From a checkpoint of a small self-supervised image encoder.
Model: arch vit, norm layernorm, moe top_k, num experts 8, patch size [2, 2], width 192.
Training: 7200 steps, batches of 64.
Data: trained on capsule endoscopy frames (Kvasir-Capsule), 42238 training examples, 10.9 epochs.
Rows from expert 2 of block 3, named by matrix and row number. Rows with one number belong to one neuron. Each number is 500 + 50 x the weight over its row's rms, rounded and kept within 0 to 999. All counts start at 0. Numbers have three digits each. After the name is the row's rms in percent of the matrix's.
# gate: expert gate (model.blocks.3.mlp.gate, 8x384x192), inputs 0-95
# up: expert up (model.blocks.3.mlp.up, 8x384x192), inputs 0-95
# down: expert down (model.blocks.3.mlp.down, 8x192x384, transposed), outputs 0-95
gate.134 081:614530437512496549538450487537499383530442457410472482514457533598498598508385537547441546503557455556551476425517440478451430492463565505464503495477481517495527522571544498580500486430454499610556458478534548490539426619521544496503509382495438468615497460461459411490543453448494516498
up.134 082:537517486528494533463486524479519563522602466406426584465512490520532472525496519459520503534583505457455520537434510538543325472475440462430535518627480576493525496520548515513445527474536507477468475600500549453452532490508456436568459491432558480513528439527496494428504512446505385570
down.134 095:551486490549526515534511507574457457511482532512616550489496608437475487489454542537447542438477456500414443530582426412594584466587554435497507444495491412495558538511517498450576560545491413470503500455545532558556502459411423473506460479519425487511413536473476531495508497477383561411
gate.135 131:500481427510556540517472536572425459438449543572512488496520572453504552599455548569569503544516485534515546503570495451517484437507490432453434546483504467514550547544569571496475573428498535520485448547417508410451421555522406453554471424526466623493437479522517468365469464474400569452
up.135 086:451475416506513573559558631516535455469454498638439473475410514553493470536474597462511516516475439499518521457570506433497468584434433436438544496575561380425459502565501536548502648536511540513596462443488481451556456531507427516480467425574429541572528510536469440480567529540428487491
down.135 133:547555478440464498441584496531525423559498449528497493494504540561452485427488473528457471533452590559519561409511557549544494444539411442510517485441529454484511507565528564480511472553532503480512504516607594396578499360479544458540476516595449520507503494435514531407494523451514487413
gate.136 086:491471572490498540565445493503468581504536594609506510551509490617521559569494544567554519588490570524604546435530471513483403434514497521442538592431472403464536477463487512487473460501466523531384417486438495481483419540509481519468500522475501537518514424499593520469435447507533457509
up.136 086:422358507463511549524508521456537519519526527537461511616481517548509484556472566467585409568487535537549527425541495462509406474461514430451562551457511407497494481494545534552514499509487581516516447404452492534516434485502570452504536540504474498477420441489553465550490542520426482443
down.136 085:508568535516474443511498551567570419554415516510527492537419472531470614497504514568512464602450410530488517451502494528512622459511514514496488570574444506573592516488467473498519445562476502493447541513536446450549519525582553511443605455538419495529436568592451450407417584482484541492
gate.137 246:549585447565536521549546482544442480442522560570455537431515505408573530544587503540527442541434509531471555449512560548503542453477512441512428542536570547535527542542536557520449568499557538456471426568454453437436425438539473441521457533449464567502475448447581464430439450431455480474
up.137 200:529553466580521515522508448578467491450542589584526566439531533411568504539600514520539463531400564493486558493515552530489556435497525459517448540559548508570513533508499528473463576502527510425468428545467450428461451416521427473500482550457437576502440470453579489448445455430441479474
down.137 138:518558487412458515442562435454532438529465419523608472492436465567448576474536465546564424573523581580578471479497505567464467458542428479445578512551454431508457534513527477491544520509509473450464472555596545457600523424474491458579445448582423571456525500483571564446417414475486496475
gate.138 065:517549523503556526490498522623432447476509505450534465425461517441520552495465536591550511465528486491506445542492504515472502482644603500475504531431478449533526508500548515547523495432470481542499536496454500411588589530532442502546430447578553499508415488553477445415593547513500463505
up.138 097:587632483450491504494495427550493468474502609565551504425569504418571664547571523579571472580531493506519522480542481465473550470534512491515449552494515561527519504483504520495449538450507529498445448514452480440515474496571443469536462439565422524501437476518546406360469434468410534511
down.138 082:511568519438442471468448434506497482599518505501496533501522487477446502532435524468516523579445563524486560435519558573497509568550487510478553507478520513529582584542517503454574494562484498429485521461592420465621503482494515496429608554591511491493544558451583581473454545476506471446
gate.139 088:584590633681588585565533413445465457403480469402444477522467567578451536488434517566487523505552549461504486554520446441491484438499561505503518508524517523550583576633607557568549491506486460554495508515516518481504523475555466570481488498567513405516437500526480466462504551480549507440
up.139 085:615657598667544522553510398433467491481498448413426449558518541588450540463457527526508524515563593500594474489460493482499436442461560523495548459474489533569552554563547511531526443512450488574474488490545526492523500463500548535458530547491541418585481462552463463491490579445594479475
down.139 078:510561600606608464522511508399544520431447469462490509519522530493445441541454541497478508487525455517467567551487570553566575519432511430496503603466522530576553576593491552542415558519536524468494417517525495461427524488441569453443455520400517476454417553489519535517435552497490439433
gate.140 073:507417545484524538511499467496389479513569494366450522579534573473478498528476495553463600506598450507423529495414376438516410468454580463448484504412477504505532491501524548518505534433462566545521480502457603499550561547428466443579471520504499499453501428465428458541571465500523460556
up.140 076:447522436465555455537507535427438417441430519473524582533477621446550439548473470457492459452467490484523494467498575482490618499488531423590510547568517548601506511551608533559494545506530454490533451445435539489395485413452453460501472467436483447495492468457513482542506517445380563408
down.140 084:525434452559472502438519498449533540472544475422518498475483515507567582561610443498494514475513472530559520532467589556414477465461462529493456485557511624444473513488482479497398431421538591530501403534513487517455540545606477556521453528424511471495541396534430426501519487543560493682
gate.141 072:483432448496520478537534581405535560490477505409459537513560521638546496531542435448480461450526505533529499500543474509468566550490568447454519516658502505551435455467570520524509482505537509514496485478414457496420470511537461469561471500490489448497504471496503479588538542487501428497
up.141 079:539419481474493471497445577430505535539483441432458498510526514636558473481463480453453513451535498480512440486592488479472531561536534510479560534567511525485488442481489462563545429481502498524487517492492447548552473578493516529555573526472515446516578493522477466599490541556555449512
down.141 130:527547524398407499470553467518555418561459468558525533544419500530465507468464523538501436600506547573569492477528543546566487469592413433458572560513447414493497495504513512477573494521516472419498504494599509448634544424417470444548480466603432537460460514489619546433421475464429476429
gate.142 124:490552504534573473610539515490420550444471546517443504487510516496523469557534485496512503450479538532479548467521573605480547524432545508522423581565574518482569489567530569544469474474557517463434450541454544507440454447496457442532476508427585533508527437402546518517429472473469407414
up.142 093:512501544549495463459519461574498508460518554522591507462475489418517528508592553572512463609438488474510498571576521457456519343507479548528389497448474576604485537473470459461457533522460477451430431449486392442448524412636476501498462492531496527511500472500576571415421506535485563504
down.142 092:500491485489509466422596466460501477511549390477418377469485479486549555495533492538551478571510484568604478531475568582425486528512415568447434484442501563437464444538465499561482406469528611485486529595603465458550482565579525457527550464495549529469570480522526480460517463492558543609
gate.143 187:552527488590531495510520491522459559450561545545490523467487468411554511542612473543472484530470493484436585504474523557504556420450539481519427526548553571531555523513473534472410554480569545408487434529492463459431498455493516425516474561396438571471522446442560478500419439460486440543
up.143 159:485427511468468512466447532465562497523466446438560483542493480594444546489438518528457558505605469514530469512506418438495426513550445492412556483478446465469500454459513465444541474458468443573490547454500519582533570581499431528562484394595428491510478547595429521500528499569571540542
down.143 139:487482518518540517572461524474440542495500545485416508472602455480564465522463565431489580469494410428445514517489454427491433595437552565521466494461533535488485506489477474526480534482442543558513508468417463564390463578494532572428554545417578445524501558516466522556592501492507500584
gate.144 079:479514546510563530571495479505457585473520544411489592667524537488519485538512464488558515496506586561487549464414493528423487433463603456470492568515533493511461496481556521516491520493506545503464430532395584488469487452467467410531440503454544522494537411448509513517503529494486409471
up.144 072:422420468475541457477460544448462479504440502396518455504495598491407407482398421479471538428562430505465417491510465464511498523491497489531482466427405487529475499512538486501596455494436453538502570483479564533446585591436472507549507413511584510506479533484433498477568506532487521448
down.144 136:512443525571545505525466554428498601420506530430491518495589489512549515547509505453514549427552417443451464548495439454476497555444584546531459462556524568513481479463500428511461495419507520563510409457414493575375437586557517580438464536405566478495496493536431492597539481540478514594
gate.145 080:513488493481506519497479608525552578515532461464529480520547424565513469502461484469471539518596474503467483509518482519551397558420460530430540475491487454388524442490513511479499434483487448512487509507482532528482578549513523496506448502447471507625551547623477465492523614522566410513
up.145 070:406440579426395454431449468477426550506565528550463552507488502427489563476452575510477582580544549464437534556474480426508472446556470517501492491386478574524514492428480464399461504523469525424512507548490528529535574512480441508516565434504561504391477559493517505458481487555509503462
down.145 079:467548477487492515486526480406569434581435430594477423512452478500408454500457548501517511549464542420656523521488539545462462500476389553468552513475505455520496538586471554501486525585489537455473493456588482377603521451472465455459504490581453540561536521470562527452433523453481525504
gate.146 107:589576406504552460489537463520481455453467551532489534487551532468600557520517418495580485393478437572542483437459512507507536593468518441536443520597494553578513522506557511508456526482517587578549489455451485365480482463561526470527474511562492452532413501528490417460567509445408491472
up.146 108:515588541542508495513490499616426520476522565480556549446490460456566590494581524618513426594495468454453507601454501505476452398547507583497398540442447579535486498475498504490451467472477475496425529521486409456515573455551391500564408446440540518483477484516540535361446517494506525491
down.146 091:499491502521501402523418478481569563521482589467518557642476505477467473517479517509502480469480496547450530490493546516503558497398642480591553551572479518617533512447471422502523460496458450571505504443481516492463545489507555488473530516473508444578478460543448520580479576561452480396
gate.147 104:612550481480494522522514525533453546488579566551457520438433388512560526525533498511544542511499549490489554505434490578403475498462508527505499515580514561482501476512478493518432514481517527424487454602513503427445459518482364474479492509441493572555559341508507569505445400496542416581
up.147 119:485528442430491566534493468538517424501409494509482421466596521566513595550433600560575571552544504581603518411521464439473445566496488474443486501428479430434514541544550531541487569445482535593481479465489548467550450583519478466530513390623460504515517508510475396421503478513397590489
down.147 116:491456584534521553564476482568447527540437532573546499578460555453400468546492584545477479445511548469490396599549439479552465493650555549504566467495454394589471553507512424473612502525477484454488514469448459500601612477502562521423517491511467457460417589410546510535509567485392585454
gate.148 084:454575459458500542554500557459507528415458535596459448494468455521615501574504588499523432516493543482554629462512551552489549548472515432449470567527573482441544471526520574591441553452540550486505489514469511510430410532493487421562497469445575572475528465474524531485415501500478449513
up.148 087:439550545424502467461534398517456503514505493522399559497433532387523481524524569478458502522508602495422504571452505483503482508536532527534498493380566512583425473507502468512515532471489601492526438426462486535526588468462568468542496560510609415339499500369549535554536419527511474498
down.148 087:431635494570545487511513569487563521473438520596544466444466466505412499487487533503502503577489434395555520439591557489493486519542457541493449568552523490462523485499429519515532511560453472441439490417430406467508412592575480532458559523518438461621530513569513533513453522509448611563
gate.149 088:436463537548601515506461504459440451472527451405536536461427579500506484584505467560503501472491548466477501526468369449486478427501570503527532539537490513564531574565581502564528548497437469469495494432452490446569582474445507445471488493468467486482511457471545521467509429478477489418
up.149 075:506512485566552453447467462487503410536507373414528539440451527464479440530470453511438517449445479477523454464516475491521452464502510494548508476537525513582539563554509462533541538488478503520541500408549489450546513549499563493439547558528432446539504552511522507477541481468465540547
down.149 084:518482573612509470490471447414483602493537443518443466501539501498416502529497523557474580547509539474527543595495464523473573497526543525450491483485562539555485567508415462459469525463494567384502473530602459531518489500443546493446507557447521536439621541440459592592481424495588494494
gate.150 089:511441488486539460479419611532516483456428557602577503481529544522513473547478498574544447516428553587523562491606552455480611469471446433465481564558491489550548476521524538503465504495510479477458475549432507435401405468578414506505443466489440578592452434498552450394489575436463548453
up.150 132:511533553460507430515504481523468553543539457375397532545489493494490445452466421444443570456559442467396443530398505510533442570465538550518502478468498555534495476523488479546524400492438544513497535497518563522538592498443575523482486539467605422480575441500481528565545429539555417497
down.150 153:439438486594529472504459563442556527454474540465475500459486497429562456527500559491494564459527368425442477556518439404456553533459562509547418520555523524507514457451420478523450548478498502498540429440405452581423481604526459545436540486414535453548450515579485434575524548546497543540
gate.151 099:517590482528475598532550483519549556510569440485459448461422298601521599461535440578405567606543487469515521531581436505532428516471512608455512441445493471384494479546509528484489479445499541597485524419571456511550532590543544510530496512559519452502565484545486511493426456512522497566
up.151 074:539537358565546483494514505519492588515530445487490458497487420529515510465517355506438567575600422510480491423580490545545453523467556552523488427499480500435497560547546541487493467427515456580417484460527507499492509531520549473530465505470550539539655449504493531513387392510548414548
down.151 179:494552514433490496439594480511479445519534419514522463503467509578464562469502429566523463551458577571541508429455529570537498417527432458477555508432505489466503535561561534493534480498541517463486558579582555420581502424452515443579460484585469575445557470489523560396461427424485454439
gate.152 089:524430575476491463465419506476547508532460522478544517518496490538469450460458513444481460478472536501381478567441479437475493487539470576456515525488443382472534455442434481462537399534416415467490520523559469612551517469477472630486489504529469493525495571539540627520520566582623558487
up.152 089:489414553545467520480454458469520539511466556576606443523490482533357500500477575543535445538434603503538509561506456411456555430578462527494534513452442400477508520503458456421523531529462413442468503498520491568525512539475386566476537512568480514456414570499505554484512551574528650519
down.152 119:508637494435462510451572490507517431554495431560510418497484505559461587462532470587512479581496600544589491432500486568513532439563419460441544486456490433492493543520489539461507542535512467430482490532583538428587482404442512458569485482567402576466527520459575544382461441437502501458
gate.153 155:550516453533528519529465518548465487421485567583500543489530536473589552581544568566531460542476520552502573505553558521498520436457483440426404590534545522533574503541540559466418571457567543511456409529439447436438457456592445449565450469493440556547466450453597459439441449449447483516
up.153 136:506393539463431484473452499468573552535463502548505436547505538599425546489399562529529527510513540484588459474564423424480422502533491533493554463417433480439461490469480438504496508490438526560511552491563599536566532607518519542497574481580484404460499498512418471484526516564451559512
down.153 111:502538534458453527497558438516460489461562446492473470553461504535496648505508464587508395579478600586560503456490510607514478405535481470471532502515473487489506534487548526502571402489520482494435590563578534470617519506487490460569417472538465550429543460508501513389463484494441453429
gate.154 126:533446490464510563565459586502533529484399445502487440540476521636457583492408546535445520498585509512554496488576451455477485478509526498434556510445462441386497454499524506527529460458474434612451570444508561621574520604514462529554485387557482471541532538477439525519478497604514512496
up.154 095:422472451493533532525537558467459386481528465577549525444478584461507355547423512438427455396462539456517533457537513487580513529471515352509531534499607464501507487525509536521560633485591445473569480462478505551470474478434514414515483487472458532531432567466519412587562492459375505419
down.154 097:573457478531516488510476513533533518490512613471587601512478468459562491482533484511484503445519406498460467488549513518558474527539602483553481517621502482547537515460510461460535466480523423534496440460450492585460477496558424552506481471514407525477383470557479456509506488516391529484
gate.155 109:402536473420486463491591519545464442484450481487488524515472565426485404522426474497520482496504477531529455510609519436532483499522501517583418474480520482542476545563573486544551494470508584561519416423473526423503500450620493486519483536617547445472502508482577488506589541503438584391
up.155 117:548463582511572475536467462411453535486545521468463517603536543563514508569453450507462611488525545517455518465403456526444414509454543507430560509479546501513523485538534538520465499443491557490508509515466567493485566508439540477511448549429501480490551414454469532605546406501543405578
down.155 111:485541483523472491489474481480482537505476511470541467557505512389568578482581542499478433472589429534416425508471508579475565476633597524500476473617479587528507513470502472463586401441550501495481487595546534555507491610565470500455440438422406526470447524509503444548461409523451572583
gate.156 074:431640579528542498489519493455401437437534459477477504461433536417563534459501494516503415426433422517503471456449560552515540464522566486584483490587523616539562538524560539597574499534547465566510593517534520516506517472481512446518516485450463528435482437542560468478444543506510436458
up.156 098:623603443552520571615567440581481502460512540496513514434570545459528488529579548568519503536549584505486544568558473530515478431474545540461426499468503484499503525620502546511446545481527587480454439581505525446462439439537485460516456514490476531542484480403500493395438443432477479476
down.156 106:446430438647536443474513593473528484491476519526498463513401551394501473503506481533497560430452371484437515478554544452514567434465544439521444549464532494467611479476463569478470568543502499427494469390471488531455588521520428461493533440463475488639439502534474515526539592552474547543
gate.157 093:495558449503587616641519594569500475435469505462496483519434521536537506553504499526484445495541471495513526429535432491487568543387544432501506546559538471411517503564597581581549563472542526509490522493467456530450476497477550372555461408477500539509541420450474427542446471485432489434
up.157 095:606483496547490456521505461459525550492519562571519512495455473505558573488580391520521538432483560544517538479449505596474558515481593479486510499604503536486500466450446495474390524532527408491453490628451606479461489562474411509481544538475444463487458456490495516537453392485524405537
down.157 093:526506469435464552501523469543509450484454516477575591534464570432564483431495523486477478511521531507429482508529528457538500478558569468487534440480481474519490492456541521490523543547489410493538587487565539544566590312357469479565406422557472504469414551478511497500447515543462453398
gate.158 068:491498581477550633608476534586468603448505530561614476519488558479455477533458444564468465495439664487482454517596425504496536388548594480494509495427464329426470537545512520500516533486446443511447445448500476520495494509483542499507509493470454574489494549515506586512392469561480560485
up.158 072:567524439518486481486499518502517453526585504506496491585479497455538528544577590468482515516499452522526583400489492535519498508449487439502502462528636509422502494423412512475425631472561512482503416586507576476480465539475563441483550524462481550442508466500479442513465436497436535541
down.158 074:507497512470473532534427444569533481519446499535558532520476473442439526432486584532478451572523492489474486532561509451536567436596506465536553459578389417533514558488466448457611546561459405400526519504567468565565533473386481525467536460519387552498421611504535539495412526533436535389
gate.159 101:570539477543535460505447468538436491494434536437539441487534463489480593472499468544488435486589411511540491561491536511483457501574562634512415489520373593517537467449481480482453382459490439527472570570420481489468532607592458506514445436449530512541494485553420483466443527492533482496
up.159 103:467504508465438525516578527477636590503519473557536500609455422575452527511586543470514567556541540574522572451440485474461488459453467493474554463526546408409477490497481507480464560540508505446500355498540462539443439512508563509468566575497420557508559518504585517518450483550627518583
down.159 093:589423409523565531495544523447374497461481452544433503487555514552513494529461524456447535523533480431539534482564599548521521467416508488487426436443538532448517492531508554516379495404549478578488458518540588506424467476472468430611379466483547498541526481355530476516478519502467485496
gate.160 086:425473538499477411466487506426608574525518506419549464579503399446408417459529442423520511488530432489456493557516530456528512645461512513496562473518424507466451476468499473475484400599498492479543563454477473523558588477468547565464481551523577445495483515609475487559575553542504495499
up.160 085:491464520542458415457454538486578638514563530480544495498438390465499459476638446486503487527524473473489523584568500539516564615501483526482530505531462552427524462456454484444416397538522455481511530441523452507550593508473447558530485537475519512481516524562512512529493495557526474531
down.160 075:609556514466373516534505415506534455536387585546546531539468497575509584454408507500453488543456469512460465418560529513511538484570507491519475574569504544534576525507487462409481464508497494515521465544516623516516476494491487524480499489579429472520465504441587510466485421385410480492
gate.161 085:453613556505522535512514457441395515383505524473467454497465513442570490541545499500458485539475522466459504444491534477475530438482550481560463548553541524577563558603602624589534534513508625453488387419487488466485470423585512427495522616523517531472572431491584449511472534479462472468
up.161 116:443556508512525393466542505460484565486554533437448518549448481469527407467544445438468469416512464513386493497413559551487522586446572528575470481593539581546525474483462503522483457534537545468553473559505480457447509438477556472470502594415594497491556472496542528574537538474547415500
down.161 101:476573517493539460474553556494543452572402506476488535423470512445470398465494549569553502552501505545429526492569488432522547441456460446486491566436499398590516558542512576520529551604482495439513464468555423458569496355465518493556483463494504507516437543481584576408456584494542565389
gate.162 093:482450490459530578531438493535478440454505593507578504533508561511545571539501549561573408488514527513547506511523483433452526461508516430484534562501504458546517514512614562537526537472490474545471432467448524479511446516545347527534477390569417522520432450505537487351468479489441586476
up.162 118:542533495587516448518507543513518524478497525450504544516493486430563437495628478440506457497522435478409532508481563563486599484454532473529433523608535555525547497507492517501475476554549448375507476552496426508469455414475484473489461524385476570514514476468542519537426516488512416472
down.162 090:519490507573517549513494550631498565398524528469504556512528496460549485502572512515500433434534474489461483606522457395521498470559541494496467516450486501516487473446536513524486477497486484533469489434435417548428453494592526539508459543468475502514472551533478487505475579567568544519
gate.163 083:560501485546474501460428497569562536495525538557558530439447430503565630524557561619515513589535514613579559538619480523544524438510474480467448545458473534512575487470475511470440488444529489534386468500466402483498379574614453483545502409486439591487520445544542435384401535459512504510
up.163 091:445503502502508461497499459645445467470513566458558622534553645441519451552529496534582428492434516567466487497495528482519533450528508428545456533477515477616484545527530465474534541478453510485442428518444489478484480437502499474539457495489539518456409491418583486449491506470439548373
down.163 077:489427453473433455402503483434557525544430520461548385553438523451492529563545488530569467531539465583572430512500566545428466500571510507457496569635454446524463567498424462506505473506512516467431434553576483498605613555606459491535519404559463474451477495464557504520486484554466627543
gate.164 085:434486518442491479447488551519484511483440453488423432421476426551504517474460531484487531557525387454455476560467508502409487565552416593494502497567539573469525532531495507548532498531448545491517550397548404520576563508503564574500493505490540445486558525493536572507509521601612525536
up.164 072:531517475413497438437470485472518447524449521481430492500523433589528552494379517484466528525480418497517465474393525479434518621518421559521516522516565613523550511492504425519518473491499531494609529364523444510552528551441554573454524540449497396464536524441517502511536504508564547527
down.164 065:511576496478531493560542518446581515472491501464574481481628492560436476420498524467497480551555531471585552546531513505420544518460538447564570450578414435477429497478449514494526507553436387438506481488586475536457505366395410537440552479513371515485455535528466558567451452584512477455
gate.165 099:488449465478481494502486561491565557506455463458573463458458506637435583536451529528462589443597491516527548475450383463480454508542498536429516511578494439433517449489485514474538528477513472457480491529510481550505474586517522492484512413503447608574544525560486469490450463538585470527
up.165 108:464521502513484478510575527513533498452436530471530427430417464424476507477534450488513417413484412549525486426515555433483510513573535562562467498491426460472486503488509496505529470539472477498521544444462491525519526557583477583461535517533474444520504551534536459491498534556508525480
down.165 106:506535442559504542465487503416409503475537488520453428515514476521443569527531538498497454555501457456526490524500624663469588499511488527533473390595442568472530514505442476444450430443521496512497497528612542510472498570534419474524464445490532496567580537440504467487438469574469543631
gate.166 096:562457473491565462510433463410436469511507503432467511566473506513529510506396468473410606455537467521354452539402438571498487577430554531492515520553512579534555479516520476478484449458465525577606529525505567486505523504449560460499465479430545452536447474510462510577523430463481435518
up.166 077:475574537391524520592540589449452488477511474436441521575422539506506360499503543401535506491482545440421551514458539540523553535415543420486513517496580529473495522539489523571489527563471514483548539457490522491448448432388610419461530524416520466565565539447498528600494528481523460414
down.166 092:554522485438479551470540482535414490514500458492519479536550520615448655515488495522532476607489559555636486430498524574421449438543468510455528486409464466435434474459525492470480433452477432544452500536576507465609469451531463473586447478557444539454635514441521548420433477529496516456
gate.167 077:570457442537540422477471491474428547454434587464537476417557550486496492523565428458400496558532484563460491499499490531471578515476525498489432499577494523597523483522492510447514477464496470419402493589474430488478494548609476492517457483515462550575575548395540482544478429513605490481
up.167 088:452541532453414646496537514592577464510512434521525478582459420536519565482479552579585430507560482460550505458528481445519421444498448515491544464416464465381448521473538523511456534485497509603512533450524504498531485511569482496538522481564499480472470468618447455396473545512410538546
down.167 116:570441566469539558549523451483460522405528538485517573575490460568454547576531505440504459532505470518554496529529445562464452514499526545452472498609480498476430453504524490508569421404500535485516471457463464578456476558564444566522487488526521524442527416480451499525471445556454429551
gate.168 076:439503442458595523530506508478389452453518505518469500514511557497505525544415469573445549547551489526518495467497496548535522516433525434491495589526550481532562552590640573540521526421556527584530514421416487404407400490478499357529441455496540527501449424593449512489484499438407494427
up.168 076:426544468399473599578487616520555468510538476647523513466456528534508459498453535439440533510409471461466493448473457503525522558494432476514577523502590425435480485533498489537542536532495421494602559389510443489520428399427523499439504446525444514554506576536488460472537544492451508381
down.168 084:496588553528565567530491578519432487459538451520410503422556448635480546578451495490487495554483528437580488398458481541475445511476454572484478537431532469467460525536565499542512476403532509542445476498482463490478391509588533509481517570507573505473601527455518527414525505440520518440
gate.169 098:560574455563490539533524504489555478452481534578558490470510443533558632521653469511545553550498459565532611421500485455477466533495461496442481510566523451411509499510519545486465583536504468452473440532453454462501470483563445506497472406594413596498470487580528451392437456518476444486
up.169 098:565514572484488549517489403437495415536577452522435520496492537544494509452453511471526553441413568472527431503412462497488514551503521492524629440517481457517456536497481454534535515541441501509560582533575534492628538477394532540416543538557522422477398518534451498552628458486490477521
down.169 098:395520478566539441506503547579524500501492558520587457501450542438460417498455501529496542485459505531451545442572521491547494432546547492488513480526522379428586531513443527493567530549473471468502562457477435524604579550466462488563515440521419437521460495517405506525503573582451560444
gate.170 139:477437564473477535475471498486533515545479471434540423549470504566415538492438508542488603544591482448536460537502389415471376496529500561444546466431454470479469520497527479507553481482432509575476553431528521511585591571495502538502502426576516431521486509559446497518544503590519557528
up.170 078:442592611606409513496535490529540540535555487534510487474441397567544565439522474540495528540463517459529488464545456549480495489490490586534554459438457549405484457447386412453465471508461480500455598478596510474542572558550443554445530527528443482538506510571442489503458454501543474647
down.170 080:406483501477480501495489541438469558427477537605539520475426445532439486548509502466482427564482569440491572519536426442539491455516465401489557555542503478554492486497521442450532551502498437454494505461486522504476488449509501505485442490568476571491535530455591592483514487485463487433
gate.171 131:490426583512443499444477441501553547539539472496534465537468462516416509477429570569548546540514529479576496510500442429491423436523455586493580455398394417478481509489469447476499515503444527546508540447555532506543586553535520550465542497562490434466507522547432547511541514553542550563
up.171 104:507455557456447527435540387470570493536591460571485445500517475421428486484460582540558519543459583462598509501525498449489460442499451558501530456429448444492464546510477459479479593530489572524568483392539540479558617502530520519478537543607477390433476538502474469515541497512464540564
down.171 110:484488462466497479513450504612487444543470557520549641471543544445556479473478529520462514454481462481359511488542476414615500472535520433507478488444521461531572536495569552449505586520465422506555491444487517512489472389426496481523447495507420494522415569485541508461534512451464547390
gate.172 098:535457437537546445514478485362464520506425567374506505547526518530462455524504426449476546457528446577448496493491464527445604605433571468523503543673474570558540526513523514507494446480504485482496461583484594501397458521501526467502486438474518469554549464421484483600532475482496504460
up.172 091:518419419504557379446505506453460508486500580429531545607575518503495410538536411447484479431539458592503469486557541470486557575388488452536463507629465502615528473514541514467471452458543495464506398534432529446364490450629544483500448536538519511589546491493536478552542525482520535505
down.172 099:497522504454423485429557480476619471555520478507562485450416538490514511495467523490482437513489509577533418545490486553532513504542415466445520532576460473521502444495492458470543502519525543387522518523548557464619567509534511498500445475564475486432474507521621473477512475482441442477
gate.173 080:502548548547575504590516446459431498426420546548406502473511497484533601594525565531512482521483562506523571437506509530435572458462530470460441512520561539499578539617560587569442595499547532483509489523494507445450395477537490432511518520433502516483562460366546490493407492462462467512
up.173 073:485529502445502466514461471488396466511414500467461511450494503483501493518477495470522511522546435452456489488465555520452492543533545543486472517506462556554510504487535501480477407468450456518505534455473507568502561475494404467518479382558553456502530483441482562538517461515490536416
down.173 093:473530438461473481444528485433524438507472423469398428527540470547538557449445543510502514531521508504477586456457590560471496501476447423473516528578513500426538458507468595512466474508488540495495511479600566457489476530479498449548552521470443453547547525527392469498472459579483559563
gate.174 092:593622540557558502521510460426490560485537506438447557569469435442546463499547456433502504483524523502420513466417569620498508598386544546503489540544579514498535474512497535545505414481560522484507470590519541507492477412474559454491464553400584523493558396458521526557460518466549414497
up.174 071:539489536452501503480429507459516494526473526568497507564498527480474435456380557430479493465465506504435443514470544501518500580491407545468531467373430460496458438461440454463529430481447492551566544562571550569533521541477544578496481520549528484477506574499501584497548526542561555512
down.174 136:506439499562512514500399536482502559471515556477507512477554446512508488563507533472462532458496386399493477550532473452458451553472552570552449459565482511530489494440439431466446513457479506535535445398448434567383470626597489579413570547443521488539492516516472468559537531525499563612
gate.175 097:552497534592543515479412463578443500505519582478539528386511449476517593475532467618520462539454463466509450533516512493445439411564511620507463543443331566552504498475504478508491437508428469525410576439503428477573592479589423561519465468538540462498478479518469564412461537538520502514
up.175 107:532538519536482491427491429479509453543565454488470456378509365427498489442535506495463423523479442429531473532521565531521456486559475581528499482510463539518504476476446457481499396513526453487538566436543447596579556521528491561483528557528492469462522560516486501504501556517543502549
down.175 097:395569543471452488507578505478542439512482464481536479489485503560421597431541509569500462514521556553477528434437422451505536438579444403525555478467458404509519555486562536477563550564505515444520491505514542446553486482420496513443491552518423541482465552592495473387498418459505528491
gate.176 118:343459511390524487477507596485501501517476434372482460568541498522429369438425493416469523450611459510447444551476493463519476596480490515465538476489497463429501504521532519547594430527482546503530536496507501567511543514481558512514515487490613523506557553575469531553564607599562513460
up.176 143:573567502607496527551492418521507517470530580605474578459474531432582564550583527554521482525386610501502585502513515558487604445455530452514507559556530555560487514498486499472438585503511500471467463509457486435499472413485428469506454485486434462487432430429542467469482413415437436479
down.176 172:495458490588559515559384555537467567485498560448442492493583515448523456479501522449460557435519428397441509521525471433485517559448575572564434472456519554515531496447450473525420509483459514573509480437400465544403483573540523547426554556426542414561489524544411442594562555541536561577
gate.177 132:472445573419505460458488557480529553526501480384519418604515499603415489462423418485496554453606436518524440503483452470458469562454497574494530470505424495454483464457482457481504431494432510555478573451501565519503601565515494537498490489567565462531578491605420508527557574563593487519
up.177 144:451457562445511432437495538428520545540563449429476448572504472520419398448442449416467559429546458489487437521489506521539485597492491549517530459524478510491508481453461464460545409529469486526519549460535539547519571507453552546480536561502630484504570566589448535566561609565580462487
down.177 141:540552498424435469440585458468549467538509471569550532496434453528547561473522480524525465580484545606543478484482513579496453482557422439435529523523473475498448471525521478457553481514520515398493518598608550441599491426478462496520422437560450582478509469466647576412462437412493448454
gate.178 100:481524397492524486529503525403517433490430495540486449476507535541499463549451500423514509393525486494566546404561496489490538615435534416525494451626514443482526527553555542530519588500521508528600462461520579487489396547500625465480544464569431492548542527460474421550507459496415477488
up.178 105:498501621541473547496491520555519560522578474490477530564468450507449444448540530537432477609400561441421523596479464515544488369544483542484557535405535558484470475471436473478503451520505532453429540515525424548491580464419480506501517585397580509447465495534466541532471572484539496493
down.178 097:538465505561621415567470471513392511497429536473511492613461526445445519523507439535473448442500478562484510512547486482534561460456666518581515472491488513654549554509533463520507457478475510562500523512427525446491510468526550502523532500454520449522465426474435470515504543425477531400